{
  "encoder_arch": "vit",
  "image_size": 48,
  "translate": 0.12,
  "method": "mae",
  "mask_ratio": 0.75,
  "loss": "mse",
  "encoder_norm": "layernorm",
  "encoder_mlp_ratio": 2,
  "encoder_bias": "none",
  "encoder_inner_norm": false,
  "init": "torch_default",
  "adamw_lr_other_params": 0.0015,
  "ema_decay": 0.999,
  "batch_size": 256
}
Rows from block 6 of the encoder, named by matrix and row number. Rows with one number belong to one attention dimension. Each number is 128 + 24 x the weight over its row's rms, rounded and kept within 0 to 255. All counts start at 0. After the name is the row's rms in percent of the matrix's.
# q: attention query, key and value (stacked) (encoder.blocks.6.attn.qkv.weight, 576x192, the q third), inputs 0-191
# k: attention query, key and value (stacked) (encoder.blocks.6.attn.qkv.weight, 576x192, the k third), inputs 0-191
q.52 099 [130  91  72 162 110 104 140 153 155 130 127 155 148 137 146 112 148  99 151 102 139  84 111 108 160 149 108 137  85 133 126 116 180 143 154 110 132 145 173 108 108 146 153 146 110 147 117  97 106 114 109 176 127  72 142 167  98 105 159 126 155 104  59 127 129 135 111 112  93  91 147 133 146 136 123 144 132 100 107 140 117 130 113 160 116 112 124 138 154  95 128 133 131 143 130 124 143 145 107 147 142 132 156 101 143 151 164  79 141 113 102 133  99 105 135 137 174 159 151  82 168 149 129 135 136 103 152 151 120 115 103 122 167 130  62 145 146 143 156 115 141 123 149 128  94  99  94 119  83 160 168 111 125 110 118 151 143 141 160 150 106  78 125 143 153 106 123 100 164 101 119 104 130 120 160 157 105 136 110 121 134 152  96 112 139 134 129 159 146 146 155 110]
k.52 117 [123 153 120 138 162  85 127 132 113 162 152 123 113 100 140 115 115 132 121 120 112 151 154 155 113 116  96  53 127 162 122 151 143 145 126 130 115 125 135 143 115  92  97  96 116 147 133 116 158 142  90 122 139 174 152 108 142 155 120  90 124 149 119 121 118 137 114 118 114 151  88 185 124 169 170 142 116 123  97 123 109 160 164 136 157 116 131  94 135  88 162 122 142 130  94 128 115 134 123 164 144  92 140 141 137 163 125 103 173 138 141 163 112 147 135 130 180 129 128 151 141 105 113 101 147 155 106 135 122 135 132 110 188 137 105 140 127 115 154 126 123 119  73 131 117 128 113 124 148  69 123 102  91 133 135  96 117 147 107 109 103 167 132 102 120 152 137  81 122  67 133 154  98  68 171 147 137 165 148 110  94 123 112 131 135 141 116 124 129 171 168 141]
q.53 106 [178 137 139 180 132 167 160 161 154 140 114 116 106 186 146 135 123 135 123 143 172 137 124 149 162 136 116 139 132 143 184 134 133  75 103 133 112 115  80 123 153 146 125 110 123 127  90 140 112 102 103 127 132 133 116 168 129 134 144 129 119 128 109 112  93 118 140 109 124  86 142 130  97 110  94 134 104 161 129 132 139 106 118 132 118 120 128 117 105 139 124  93 143 162  97 134 152 153  96 162 143 149 133 138 114 117  90 131 138 111  77 105  72 143 111 100 156 193 117 134  78 157 151  95  98 158 149 138 163 127 130 161 113  87 112 108 151 137 135 133 144 138 139 116 113 148 160 111 111 129 112 122  66  98 129 124 106 112 143 120 104 147 114 117 102 132 117 153 127 181 139 110 158 141 104 131 107 128 172 149  73 180 159 104 122 152 139 105 145  92 110 118]
k.53 098 [123 122 155  97 180 108 109 146 120 123 167 159 130 141 176 147 116 160 160  98 129 106 126 133 164 122 163 105  99 116 128 179 107 150 147 130 102  95  92 122 147 134 100 146  88 138 108 151 139 119 115 111 124 109  59  93  96 112 133 138 159 133 120 160  83 163 109 146 153 140 112 149 130 126 170 150 113 152 159 122 150 142 133 151 106 102 123 127 132 195 151 122 133 159 101 137 141 110 140 131 122 135 115 129 106 142 158 145 121 111 125 135  96 150  69 160 159 129 125 137 106 131 122  99 129 145 123 136  90  64 125 155 118 152 115 106 169 143 122 146 137  78 149 127 140 132 144 115 125 105 147  78 105 116 110 102 123  67 151 107  86  94 113 118 146 136 137 171 140 138  96 123 148 130 130 143 137 142 118 131 168 144 193 137 127 101 110 105 112 139 116 108]
q.54 103 [ 89 138 129 151 117 128 122 111 145 114  94  95 119 106 127 123  83 123 154 164 109  99 158 120 109 142 142 155 111 126 122 166 101 127 116 126 135 160 174 146 117  87 107 127 132 133 134 130 154 115 149 125 129 123 123  88 119 121 115 131 136 118 132 174 152 118 147 173  88  61 119  86 134 145 109 141 179 126 120  91 134 114 117  87 116 141 160 182 148 117 141 134 135 152  95  93 151  63 173 128 133  77 106  93 120 121 143 141 171  93 107  98 138 123 129 152 112 107 137 138 164 152  89 160  82  94  83 108 123 109 160 143 127 125 122 110 143 128 120 137 159 116 109 124 142 174 132 134  87 122 110 114 141 113 112 159 141 156 152 177 108 159 153 106  99 138 150 128 125 127 105  95 176 135 161 104 125 141 140 144 162 130 137 148 146 146 169 117 126 138 135 162]
k.54 112 [120 140 134 128 144  91 103 131 131 141 118 110 114  91  94 119 117 121 144 143 133 116 111 156 117 158 154 135 183 163 127 103 127 134 166 110 132  99  86 137 106 106 107  84 155 115 172 169 112 125 166 130 109  65 131 108 120 117 146 173 103 150 134 172 113 122 155 120 120 121 110 123 142  85 118 137 137 129 169 129 145 148 114 123 124 122 141 144 153  83 139 132 168 182 122 109  90 138 144  93 118 155 142 112 112  99 189 118 141  83 113 130  77 158 103 147  67  81 105 129 105 114 126 143 110 178 110 134  78 118 115 146 149 115 163 131 141  91 112 126 142 147 165 113 129 127  97 163 115 131 154 151 145 110 111 140 117 155 183 172 131 150 131 148 110 120 104 162 115 120 151 145 107 148 160  98 138 125 147  99 127 115 101 129 135 136 111 116 114 146 151 156]
q.55 093 [117 118  79 143 109 159 142 114 144 119 101 118 137  84 109 136 151 122 140 139 132  97  84 153 132 126 158 112 138 176  91 128 122 129 143 121  88 147 147 121 125 163 159 135 126 110 111 118 101 138 150 124  97 187 101 115 124 132 140  97 138 132 145 125  92 159 143 116 153  81  86  88 123 162 121 151  76 171 117 139 121 118 102 154 171  90 131 112 131 119 131 111  78 120 133 139 153 102 128 145 122 125 179 122 115  99 134 109 158  83 135 110 100 143 136 146 132 136 121  84 151 103 163 175 163 129 100 152 140 122 161 162 152 103 108  99 130 189 132 139 108 126  76 153 125 129 131 118  92 142 155 109  95 114 183 115 113 134 160 107 120 127 153 147 147 118 134 145  99 118 133 145 146 159 111 143 161 185 142  94 116 149 117 130 103 131 153 128 111 163 137 102]
k.55 098 [132 130 140 112 159  74 184 152 111 153 167 148 118 130 120 135  77 138 124 126  96 127 106 161 102 167 126 205 135 116 106 102 108 160 118 140 107 127 127 175 128 100 118 123 119 143 141 125  93 167 113 150 180 149 141 138 143 103 130 110 146 147 134 136 130 125 117 110 157 133 125 109 167 138 117 126 105 137 109 146  90 186 154  87 122 161 136 104 133 130 140 121 154 152 118 165 132 139 142 177 141  80 129 148 120 110  82 124 182  95 117 136  98 139 151 104 131  75 152 108 109 162 144 112 151 130 112 140 104 141  90 139 143 114 107 129 144 125 103 136 112 108 125 112 135 117 117 139 168 134 103 160  76 106 143 117 114 101 124 152 152 129  86 124  95 136 136 136 141  54 115 125 119 160  94 146 104 153 117 100 117 134 122  78 142 146 145 118 146 123 112 140]
q.56 110 [172 167 151 136  97 127 136 146 108  92 186 129 112 139 146 117 130 121 110 117 105 106 132 116  84  58 150  97 181 136 128 122 163 105 132 160  89 108 115  67 124 121 148 137  77 153 124 127  99 146 161 130 118 132 121 116 102 120 141 114 138 151 163  93 105 164 146 127 183 136 169 111 111 127 117 115 130 123 135 101 132  99 111 146 181  99 123 132 126 141 119 124 122 111 164 120 131 137 161 139 134 119 132  87 118 104 115 154 142 131 102 145  87 117 151 120  92 118 136 174 137  86 128 101 134 168 154 149 147 113 113  74 140 144 136  95 154 158 121 129  97 139 121  85 137 187 118 116 112 131 103 126 113 142 137 131 155 158 120 119 138 107 102 157 114 139  97 151 164 146 129 104 106 152 159 180 145  96 122 143 125 139 132 135  97 145  96 119 113 130 116 176]
k.56 105 [123 121 149 127 145 165 138 163 137 127 140 109 126 148 150 139 110 142 120 123 127 171 133 128 128 146 175 120 159 113  66  74 170 131  86 123  42 152 142 108 138  93 109 121 172 134 170 121 107 143 111  92 149 116 148 159  90 140 150 158 157 172 131 113  98 139 132 114 163 137 145 105 125 149 124 160 146 155 176 122 146 120 107 151 122 118 140 133  98 121 109 153 129  70 101 153 149 195 105 130 134 138 126 118 146 153  87  94 157 133 177 104 108 111 157  69 144 116 145 132 119  86 113 108 115 148 137 106 129  86 134 129 156 132  98 141 103 148 134 146 149 148 122 134 139 121 121  97 134 130  92 125  93 121  95 116 131 132 110 133 115  97 134 150 122 122 122 123 117 184 129 120 112 166 161 155 135 128 125  93 108 115 148  98 118 114  98 118 125 127  99 118]
q.57 120 [147  97 123 142 131 122 149 128  94 133 115 112  82  89 155 169 144 130 133 140 146 142 120 118 103 107 148 117 133 130 166 181  95 145 113 158 143 194  89 138 155  95  87 121 162 154 151  95 105 145 139  96 136 108 116 142 127 131 158 100 117 118 124 128  94 146 159  84 122 144 123 161 151  92 134 132 156 111 133 135 132  85 122 109  90 102 137 101 130 138 110 107 120 143 130 160 118 109 101 158 163 133 145 146  90 149 155  47 112 128 193 130 133 165 117 126 145 137 131 124 109 111 112 165 109 168 140 153 100 109 124 130 129 119 105 169 111 152 125 110 112 141  95 129  86 145 154 114 172  77 142  95 120 152 141 103  90 141 105 133  95 120 146 118 157 125 151 145 146  98 129 171 170  99 114 109 117 127 123 139 107 109 124 123 164 127 146 141 168 124 116 118]
k.57 119 [126 108  89 141 148  91 119 108 102 153 131 118 124 132 124 109  98 156 141 113 148 106 131 194 159  61 120  92 107 142 132 170 131 135 159 137 171 135 130  97 102 100 116 151  76 148 160 114 136 100 174 107  97  97 153 141  97  74 155 118  89 159 118 161 129 158 121 112  82 122 103 122 167 122 115 151 140 110 157 136  92 145 151 120 107 133 119 126 133 135 103  90 119 129 161 106 101  86 136 104 150 140 127 158 166 137 146 106 111 115 164 166 159 123 123 146 160 131 138 113  66 134 152 142 114 155  98 108 146 108 131 100 105 114 139 127 143 148 115 160 127 117 119  68 147 136 136 159 155 106 164 127 137 132 161 119 142 145 122 123  95 174 116 121 116  96 119 139 152 117 148 125 153 122 119  93 167 152 139 137 127 152 145 132 108 118 150 148 104 114 122 175]
q.58 094 [123 118 162 130 104 127 125 132  85 128 133 121 130 135 124 129 128 138 121 146  96 182 126 133 153 130 124  99 103 148  96 132 130 147  94 149 121 133 106 105 150 148 124 121  91 112 133 154 108 156 150 126 124 141 106 158  78 106 112 174 107 178 107 155 117  91  98 146 126 112 148 112 126 149 107 116 126 153 130 136 116 104  61 152  83 186  99 152 134 137 145 192 135 116 141 117 135 149 145 122 126 111  96 182  94 120 128 135  79 127 122 154  97 135 128  91 109  74 118 113 136 143 106 125 127 122 130 142  92 143 142 149 163 107 179  84 139 108 109 133 133 131 169 122 118 111 111 140  97 153 117 152 162 131 186 113 133  90 171 141 142  77 166 139 123 169 127  76 135 133 150 132 177 140 109 130 146 148 164 119 112 135 121 121 101 132 140 102 145 113 156 114]
k.58 105 [119  93 138 153 122 135 110 130 153 116  89 138 153 136 157 125 127 153 113 113 184 130 126 122 127 109 147 108 130 100 119 174 122 124 102 144  74 138 120 121 143 144 136 108 162 125 147 138 113 126 108 135 125 108 134 114 131 117 104 155 113 121 143 139 161 106 118 120 142 126 149 135 145 157 101 146 119 165 123 132 166 153 111 162 151 118 173 116  96 122 129 135  76 126 146 165 104 114 115 136 139 126 162 124 108 147  98 133 116 129 137 112  72 121 138  94 128 169  81  78 149 133 145 122 166 103 141 141 166 116 153 150 131 135 117 124  94 144 142 139  64 132  94 141 137 142 187 146 120  85 128 162 102 162 135 137 107 133 128  85 123  84 144 123 168 102 114 185  89 182 102 120  91 164 155 152  86 111  97 185 105 114 125 112 106 115 122 128  86 139 100 149]
q.59 097 [176 172 111  98 123 106 165 186 100 121 117  66 136 141  95 100 139 104 154 153 151 127 146 140 131  90 128 104 119 140  91 130 125 129 165 188 115 112 141 112 101 107 140 123 128 148 146 132 106 156 123 100 108 159 123 143 113 112 143 130 185 115 142 148 108 111 132  91 155 127 163 139 176 110 111 151 102  96 140 148 114 186  80 113 126 108 133 109 144 117 105 108 135 154 136 116 155 138 102 164 118 109 111 150 119 119 104 121 138  97 151 155  87 135 148 116 131 108 145 136 100 114  98 145 133 135 106 127 129 115 120 109 133  94 104 139 138 130 110 183 148 106 152 143 149  86 113 182 151 145 122  99 148  95 154 126 133 111 124 127 127 168  86 110  81 132  99 119 159 126 123 159  96  81 116 181 131 145 122 126 158 133 112 103 156 104 112 144 147 124 168 149]
k.59 099 [115 112  92 135 131 111 140 145 138 105 120 136 107 173 145 129 158 120 110 133 156 115 103 125 174 141 156 131 121 180 123 138 107 119  91 123 124 102 137  97 175 121 102 111 125 124  86 153 140 142 160 132 155 101 126 122 133  97 144 136 135 119 146 126 125 146 152 126 113 143 143 134 121 159 109  92 109 165 140 127 142 161 143  97 147 107 107 142 120  98 114 122  95  84 167 133 147 133 135 164 137 109 123 106 143 140 148 115  94 120 163 164 104 107 111 122 148 132 110 131 165 128 108 135 139 152 128 138 135 104 151 102 139 151 127 130 143 170 128 138 125 144 120 120 103 138 126 129 186 120  78 135 130 149  96 122  49 140 109 166  77 100 160  59 122 145 137 119 121  43 180 143 118 180  86 161 134 138 101 101 107 140 148 158  96 141 147  93 142 127 122 102]