Rows from block 8 of the encoder of a small masked image model, named by matrix and row number. Rows with one number belong to one neuron. Each number is 200 + 40 x the weight over its row's rms, rounded and kept within 0 to 999. All counts start at 0.
After each neuron's rows are labels from the 100 images, of 14848, where the neuron reaches its highest value: "responds to" is what is common among them; "colour at peak" is the nearest of a few named colours to the mean colour under the peak. Only what is clearly more common there than usual is listed. The data: telescope images of galaxies (Galaxy Zoo DECaLS).
# fc1: MLP up (encoder.blocks.8.mlp.fc1.weight, 384x192), inputs 64-127
# fc2: MLP down (encoder.blocks.8.mlp.fc2.weight, 192x384, transposed), outputs 64-127

fc1.229,226,237,236,161,116,193,94,197,266,270,124,146,267,115,174,248,229,258,183,103,233,266,244,232,262,160,250,262,175,166,217,155,168,154,184,183,226,225,130,181,209,232,182,218,168,214,207,183,248,179,175,170,218,115,188,204,144,190,252,173,145,238,184,177
fc2.229,162,224,152,224,294,199,195,278,135,129,240,203,151,269,157,189,232,213,222,296,167,146,170,179,139,161,148,173,192,210,181,255,244,201,178,193,194,149,227,181,169,177,209,191,226,213,177,143,132,222,227,196,232,240,202,178,203,243,228,287,303,86,230,226
responds to: shape: featured or disk; edge-on disk: no; spiral arms: yes
colour at peak: brown; grey

fc1.344,126,198,251,222,217,195,212,204,267,209,180,230,133,218,115,226,133,165,216,134,235,181,156,197,171,173,223,273,148,219,237,230,155,209,156,285,163,208,196,212,186,175,233,148,219,155,196,120,197,187,249,204,291,255,235,179,171,125,160,230,265,225,215,192
fc2.344,196,252,188,256,164,254,205,185,249,142,243,201,220,157,213,170,192,248,181,283,188,188,203,222,270,166,173,156,207,171,145,200,222,251,176,258,174,176,258,242,158,210,177,190,257,180,208,237,224,158,210,186,143,169,123,220,260,205,209,165,180,175,289,177
responds to: shape: featured or disk; edge-on disk: yes; roundness: cigar-shaped
colour at peak: brown; grey

fc1.255,200,177,223,159,220,244,227,186,212,212,228,202,198,165,243,201,265,200,204,139,228,145,213,197,184,159,179,186,264,215,214,230,175,178,219,197,123,217,182,229,254,167,138,203,120,188,202,182,200,196,200,209,236,218,276,280,205,196,199,159,191,186,221,158
fc2.255,193,201,203,158,184,143,230,256,258,190,259,208,200,179,206,214,160,168,153,191,268,182,245,220,228,218,117,197,165,128,183,214,146,269,220,161,114,126,232,206,186,250,228,217,295,149,213,190,262,190,252,190,239,179,255,197,202,279,191,231,159,229,225,170
responds to: shape: featured or disk; edge-on disk: no; spiral arms: yes
colour at peak: brown

fc1.275,252,169,145,176,230,185,204,171,251,171,156,186,187,184,220,255,214,217,167,132,251,133,171,216,207,170,213,201,159,189,217,241,131,204,218,261,161,164,207,257,225,171,179,174,226,208,304,233,209,218,198,242,200,208,199,134,214,178,161,246,223,257,243,153
fc2.275,241,243,282,223,157,205,210,208,117,254,224,156,213,206,100,259,180,222,229,255,180,200,231,216,218,219,161,193,181,165,167,171,214,242,193,191,282,175,242,222,191,250,236,238,187,241,140,199,229,208,166,148,248,226,138,175,191,218,232,237,225,238,196,226
responds to: edge-on disk: yes; roundness: cigar-shaped
colour at peak: brown

fc1.77,143,230,167,176,262,262,149,218,183,220,170,145,213,140,224,180,175,209,245,175,224,173,161,267,76,161,249,235,161,241,233,263,228,187,148,174,214,265,177,219,212,190,148,199,211,159,253,188,122,211,175,159,218,204,214,213,225,246,252,234,202,199,202,209
fc2.77,176,166,230,210,192,200,196,263,200,209,188,299,229,138,213,222,130,168,121,201,206,223,170,314,224,197,183,219,174,242,189,190,168,271,243,217,164,126,263,261,242,211,99,210,153,212,183,187,173,203,255,196,197,200,239,215,198,177,216,242,121,184,219,91
responds to: shape: featured or disk; edge-on disk: no
colour at peak: brown

fc1.198,191,199,196,241,255,155,178,182,214,231,226,221,183,190,96,280,225,265,225,201,197,190,214,210,171,216,168,152,215,160,189,162,211,255,219,185,178,209,169,200,184,173,187,211,169,184,187,217,229,202,243,188,244,218,123,339,157,232,252,274,277,216,212,218
fc2.198,244,247,239,206,170,210,220,202,214,175,258,171,156,183,276,256,253,165,211,179,84,242,187,181,139,245,206,151,211,230,240,189,199,116,216,199,162,180,259,193,190,251,134,276,241,179,224,207,197,178,154,127,163,156,173,126,297,274,253,199,199,152,225,162
responds to: shape: featured or disk; spiral arms: yes; edge-on disk: yes
colour at peak: brown

fc1.238,179,196,206,254,133,210,149,125,227,237,176,230,194,212,198,175,222,275,201,165,165,245,240,178,223,163,180,232,175,228,251,237,195,200,198,101,198,129,164,188,278,241,164,142,230,238,206,152,279,209,163,216,169,175,172,184,235,157,116,194,195,153,198,149
fc2.238,224,283,204,221,274,176,217,216,197,128,232,154,220,245,174,223,187,198,240,232,131,166,152,219,166,215,177,154,182,137,186,194,203,297,251,232,179,187,175,165,137,197,257,153,175,231,211,187,196,160,168,205,211,305,188,185,187,266,294,223,244,229,266,225
responds to: shape: featured or disk; edge-on disk: no; spiral arms: yes
colour at peak: brown

fc1.189,237,253,197,239,161,165,157,240,152,240,288,171,120,119,189,177,260,221,217,174,182,209,99,136,261,198,233,186,270,272,212,233,246,183,189,211,154,196,194,199,244,208,137,213,232,205,242,178,214,188,242,133,141,202,228,146,175,163,162,178,178,146,189,145
fc2.189,167,178,149,221,260,251,204,220,169,319,178,194,171,164,226,142,180,186,190,111,187,188,238,220,215,199,163,257,147,201,164,190,191,221,147,180,245,213,233,192,199,192,211,186,158,265,149,205,268,186,185,157,252,212,150,236,201,253,200,215,183,193,228,309
responds to: shape: featured or disk; edge-on disk: no; spiral arms: yes
colour at peak: brown

fc1.299,164,208,208,167,180,225,171,201,257,249,174,198,212,255,219,159,211,203,195,219,197,119,229,167,207,169,159,189,213,155,252,272,157,171,268,150,185,201,222,193,176,224,244,149,265,157,255,230,258,249,137,307,208,220,144,166,166,141,233,222,192,116,185,244
fc2.299,256,174,243,231,161,225,236,221,141,138,186,174,157,139,183,265,252,224,172,255,187,305,258,182,191,164,225,143,182,234,161,201,203,304,230,219,249,186,190,178,121,208,242,144,172,214,169,126,154,191,190,108,244,190,224,220,190,200,186,184,219,285,284,130
responds to: shape: featured or disk; edge-on disk: no; spiral arms: yes
colour at peak: brown

fc1.122,240,152,180,183,216,224,240,223,205,209,137,195,123,129,168,206,261,191,197,241,278,140,111,203,271,205,216,247,247,176,201,205,276,203,156,172,205,209,196,107,184,131,161,183,155,163,192,220,179,288,176,225,179,254,253,222,190,281,215,164,193,153,181,215
fc2.122,214,199,238,226,197,206,253,148,182,183,197,134,314,250,231,207,170,208,209,219,168,201,254,165,195,182,190,205,229,157,152,231,219,176,148,185,191,266,161,221,184,201,275,157,167,148,195,174,239,125,241,214,250,231,168,200,198,182,142,249,273,203,184,161
responds to: shape: featured or disk; edge-on disk: no; bar: no
colour at peak: brown

fc1.146,255,258,248,197,213,214,275,184,215,194,237,193,174,200,222,212,154,195,192,175,233,122,115,199,159,165,297,299,209,184,215,180,179,303,208,161,130,164,213,256,139,147,216,211,189,178,174,195,239,223,261,157,239,219,204,237,192,166,164,230,200,139,132,251
fc2.146,162,241,221,219,218,230,180,212,169,227,162,214,162,223,138,222,176,177,213,206,218,146,209,213,190,273,138,121,246,285,217,199,209,219,106,200,221,161,269,156,243,244,184,142,204,234,247,208,232,116,171,188,226,202,206,203,174,206,279,235,161,270,263,227
responds to: edge-on disk: yes; roundness: cigar-shaped
colour at peak: grey; brown

fc1.216,195,208,162,180,252,208,259,213,120,209,181,245,164,166,121,202,231,138,172,195,209,171,167,137,205,243,216,197,210,182,200,197,209,225,286,159,242,148,149,146,202,238,158,141,156,188,235,179,189,262,219,126,163,230,203,76,180,206,249,199,162,189,229,165
fc2.216,211,184,234,240,141,226,210,200,218,180,97,113,221,268,280,194,246,228,257,171,233,184,230,205,209,169,174,198,185,303,204,201,143,199,225,180,179,196,252,199,232,173,234,176,153,167,168,205,242,204,244,172,181,254,244,263,191,189,220,211,175,205,207,178
responds to: shape: star or artifact
colour at peak: brown

fc1.30,260,225,220,187,175,152,156,236,102,308,282,135,141,162,257,197,156,260,203,170,228,145,136,163,191,166,220,162,184,182,240,261,231,123,214,237,130,189,192,136,229,208,179,232,216,257,170,226,242,203,194,188,188,239,249,217,174,193,235,184,175,179,213,196
fc2.30,135,180,173,205,236,140,182,202,226,236,200,228,156,168,187,176,225,112,135,162,225,234,260,266,159,194,109,272,201,222,128,149,231,256,193,195,237,219,220,195,238,148,178,197,212,203,185,240,187,220,170,133,136,194,158,157,290,188,219,184,171,197,216,329
responds to: shape: featured or disk; edge-on disk: no; spiral arms: yes
colour at peak: brown

fc1.138,198,177,194,191,149,217,136,226,144,168,249,182,229,162,181,181,291,241,165,228,195,249,241,229,157,261,151,172,178,136,252,184,224,241,225,129,188,237,205,181,206,184,235,236,216,255,203,179,192,255,176,313,159,250,264,184,137,137,163,202,190,191,263,244
fc2.138,229,190,211,160,199,155,225,166,213,216,226,212,183,270,310,187,114,226,261,195,142,193,158,204,170,188,185,219,257,164,146,179,215,170,178,259,234,208,282,220,137,206,213,178,156,187,210,169,115,76,197,169,243,235,240,296,301,199,195,226,229,273,186,190
responds to: shape: star or artifact
colour at peak: brown

fc1.346,189,195,185,199,203,236,255,224,134,182,197,201,179,131,118,186,253,202,157,182,219,174,174,203,175,213,170,218,241,208,205,184,262,200,231,163,167,205,173,209,163,253,269,197,214,153,229,168,247,226,200,144,164,226,210,146,174,231,272,213,263,85,138,199
fc2.346,205,161,266,187,165,139,245,170,238,233,205,194,213,201,271,229,214,177,202,209,222,197,214,227,218,226,200,128,140,193,181,222,174,195,168,216,246,133,221,179,222,247,227,194,198,257,205,200,179,179,209,143,141,256,226,229,255,176,154,244,176,220,208,270
responds to: shape: featured or disk; spiral arms: yes; spiral winding: tight
colour at peak: brown

fc1.42,175,149,264,102,213,190,150,250,181,180,149,211,148,193,224,250,232,226,249,132,197,168,169,163,227,134,192,195,174,195,222,224,197,191,204,219,242,175,170,193,228,206,143,256,246,157,240,203,140,219,194,201,208,176,129,203,76,231,218,263,217,240,176,200
fc2.42,216,220,213,211,233,181,217,213,237,180,228,139,227,227,141,192,98,185,209,303,244,199,209,234,174,265,199,180,164,147,195,219,220,238,150,182,221,246,226,217,197,181,295,214,232,216,180,177,141,213,239,232,217,151,193,195,251,200,140,207,182,118,246,279
responds to: shape: featured or disk; edge-on disk: no; spiral arms: yes
colour at peak: grey; brown

fc1.376,180,138,165,235,197,194,170,241,263,191,211,137,123,157,202,259,171,247,228,190,231,222,151,211,197,197,247,196,170,233,163,231,168,218,192,292,164,193,190,180,221,161,198,233,189,174,204,200,218,264,198,196,207,166,175,176,80,151,145,224,247,235,163,235
fc2.376,129,198,186,197,242,217,215,123,129,225,276,206,231,243,197,140,245,211,171,254,151,168,204,275,196,209,172,211,247,213,152,187,258,193,148,199,226,229,264,244,185,251,240,205,223,208,237,179,224,207,193,226,204,194,212,235,180,194,271,190,164,210,253,228
responds to: shape: featured or disk; edge-on disk: yes
colour at peak: brown

fc1.40,152,188,232,289,208,228,218,154,212,168,178,144,131,159,169,154,214,160,237,136,174,244,219,99,170,159,214,242,245,214,197,188,197,219,252,212,251,222,266,200,175,169,160,238,233,256,250,185,186,245,193,178,266,248,163,170,153,130,176,179,264,174,244,253
fc2.40,233,219,124,170,201,156,239,174,177,220,219,158,281,208,202,233,230,235,219,167,201,166,153,201,284,230,125,193,222,161,117,233,183,169,172,277,201,228,280,176,230,227,155,183,200,173,159,228,231,205,94,171,166,159,188,183,236,230,265,243,220,176,170,216
responds to: shape: featured or disk; edge-on disk: no; spiral arms: yes
colour at peak: grey

fc1.43,213,257,242,227,198,234,221,194,221,234,193,250,114,128,167,120,158,247,195,221,193,208,235,196,198,233,123,111,203,189,263,180,232,160,123,259,188,201,140,271,214,241,89,240,204,242,153,152,206,152,242,153,142,221,175,199,210,193,203,251,181,253,126,191
fc2.43,216,235,154,209,191,298,136,137,152,175,164,210,159,269,236,264,241,179,253,144,194,160,197,225,241,181,188,214,222,218,237,198,168,193,251,110,166,218,195,249,235,234,243,207,177,144,187,249,193,181,185,179,254,295,225,137,184,249,193,179,173,149,210,237
responds to: shape: featured or disk; edge-on disk: no
colour at peak: brown

fc1.362,176,223,113,202,281,249,174,192,143,184,173,166,138,223,138,203,175,143,155,185,203,211,99,185,189,205,207,185,233,216,264,226,152,171,293,194,191,231,205,167,207,183,198,220,215,215,202,228,192,225,204,195,248,245,206,171,224,299,194,190,164,247,267,230
fc2.362,247,118,238,186,180,169,257,144,189,199,196,175,263,215,266,215,157,189,243,205,219,222,229,252,122,213,179,185,158,178,196,210,221,224,187,252,239,241,264,312,201,186,160,261,219,226,194,216,200,165,223,193,209,234,158,215,214,148,145,251,211,183,97,191
responds to: shape: star or artifact
colour at peak: brown

fc1.119,159,190,143,198,245,231,215,213,240,129,212,188,150,153,156,202,188,231,252,262,200,187,249,184,182,236,228,171,157,176,228,180,250,197,168,175,225,229,253,210,183,142,230,154,203,239,248,233,126,233,193,257,186,243,237,210,167,214,190,265,222,190,152,153
fc2.119,236,192,180,262,166,204,215,204,201,221,233,211,239,212,283,211,248,239,154,198,224,208,187,206,230,182,172,142,203,192,183,159,187,204,231,256,147,259,208,243,176,191,188,162,150,160,213,219,163,170,191,187,190,290,205,210,301,136,212,190,261,187,208,223
responds to: shape: featured or disk
colour at peak: grey

fc1.73,188,217,245,251,205,245,231,207,111,215,245,163,263,176,166,172,155,189,255,157,181,206,217,151,160,202,149,171,201,212,266,164,248,216,200,125,211,319,226,159,148,228,155,245,180,203,240,163,229,243,136,216,151,144,195,211,186,241,157,202,180,163,196,189
fc2.73,188,187,200,195,193,210,212,176,236,226,157,174,153,211,229,254,313,224,202,205,193,247,172,183,149,232,216,173,184,213,154,208,135,228,217,256,200,101,186,223,223,146,277,169,221,243,128,266,167,188,225,208,184,191,181,149,221,210,266,179,195,289,241,233
responds to: shape: featured or disk; edge-on disk: no; spiral arms: yes
colour at peak: brown; grey

fc1.79,250,279,238,222,232,201,182,110,217,153,232,239,285,230,168,250,166,130,207,201,142,142,195,185,173,195,256,147,178,181,212,169,158,255,178,312,163,196,185,122,212,194,193,203,193,248,253,175,121,279,237,193,198,269,220,183,140,258,135,201,255,193,229,166
fc2.79,183,113,158,230,124,203,209,278,180,286,166,181,149,165,212,173,217,287,185,199,252,222,229,200,223,189,100,190,190,225,215,220,236,191,193,109,234,251,230,269,164,190,182,190,193,145,168,223,248,114,170,195,220,131,199,210,177,157,267,233,233,194,163,227
responds to: shape: featured or disk; edge-on disk: no; spiral arms: yes
colour at peak: grey; brown

fc1.83,161,204,208,273,140,194,113,197,158,202,220,131,211,198,191,223,254,234,279,226,214,263,256,162,231,265,223,148,171,191,199,208,286,154,169,213,252,175,171,162,176,217,176,171,217,181,201,262,191,154,240,271,161,141,275,210,119,229,195,210,215,177,177,169
fc2.83,221,173,232,172,188,171,176,246,267,122,205,259,269,239,250,243,107,178,195,155,156,171,122,187,194,234,200,253,193,219,208,248,205,150,237,206,177,246,209,182,239,276,158,226,218,213,204,62,194,184,167,194,231,154,169,195,230,166,177,150,184,200,209,197
responds to: shape: featured or disk; edge-on disk: no; spiral arms: yes
colour at peak: brown; grey

fc1.28,225,233,197,177,189,245,183,223,100,224,177,231,165,194,242,191,191,182,148,190,223,208,231,239,283,205,205,180,160,215,221,151,165,218,214,192,198,233,195,98,228,234,160,223,170,218,163,269,243,247,232,133,173,224,196,209,172,193,212,272,135,229,290,152
fc2.28,253,176,195,228,137,184,159,215,153,264,212,203,186,186,141,164,219,205,184,186,210,154,251,168,198,193,231,211,185,213,185,214,188,239,199,169,250,229,191,184,185,187,219,237,252,137,176,187,221,238,162,170,223,219,210,215,299,219,142,152,250,184,123,238
responds to: shape: featured or disk; edge-on disk: no; spiral arms: yes
colour at peak: brown

fc1.288,323,223,149,184,144,186,200,248,273,269,74,129,260,210,195,246,211,190,191,211,225,201,265,137,172,169,255,191,215,204,234,251,184,189,212,230,300,221,217,184,193,201,205,178,208,244,148,207,242,204,221,290,312,238,259,194,164,264,177,206,162,245,210,233
fc2.288,171,138,248,189,117,225,224,210,233,140,237,267,237,212,229,219,219,270,300,149,164,215,227,281,141,190,183,220,201,214,197,217,183,223,245,223,188,171,259,240,186,209,138,154,193,179,218,234,120,201,204,173,173,140,214,250,220,142,178,213,217,236,137,188
responds to: shape: featured or disk; edge-on disk: no; spiral arms: yes
colour at peak: brown

fc1.200,174,211,159,194,206,185,121,217,152,204,173,137,174,171,300,183,288,244,198,235,184,146,250,207,217,168,332,136,224,118,141,173,192,193,229,203,259,146,231,200,217,247,160,204,186,166,228,181,149,267,198,230,281,218,176,203,192,230,214,173,250,211,198,109
fc2.200,303,222,207,198,132,185,243,262,226,217,272,268,180,185,168,233,151,153,193,141,203,187,237,184,222,220,143,211,161,213,237,205,279,143,190,189,159,263,174,220,243,197,207,254,206,213,164,160,249,87,278,208,212,217,184,228,194,210,182,205,160,232,151,307
responds to: shape: featured or disk; edge-on disk: no; spiral arms: yes
colour at peak: grey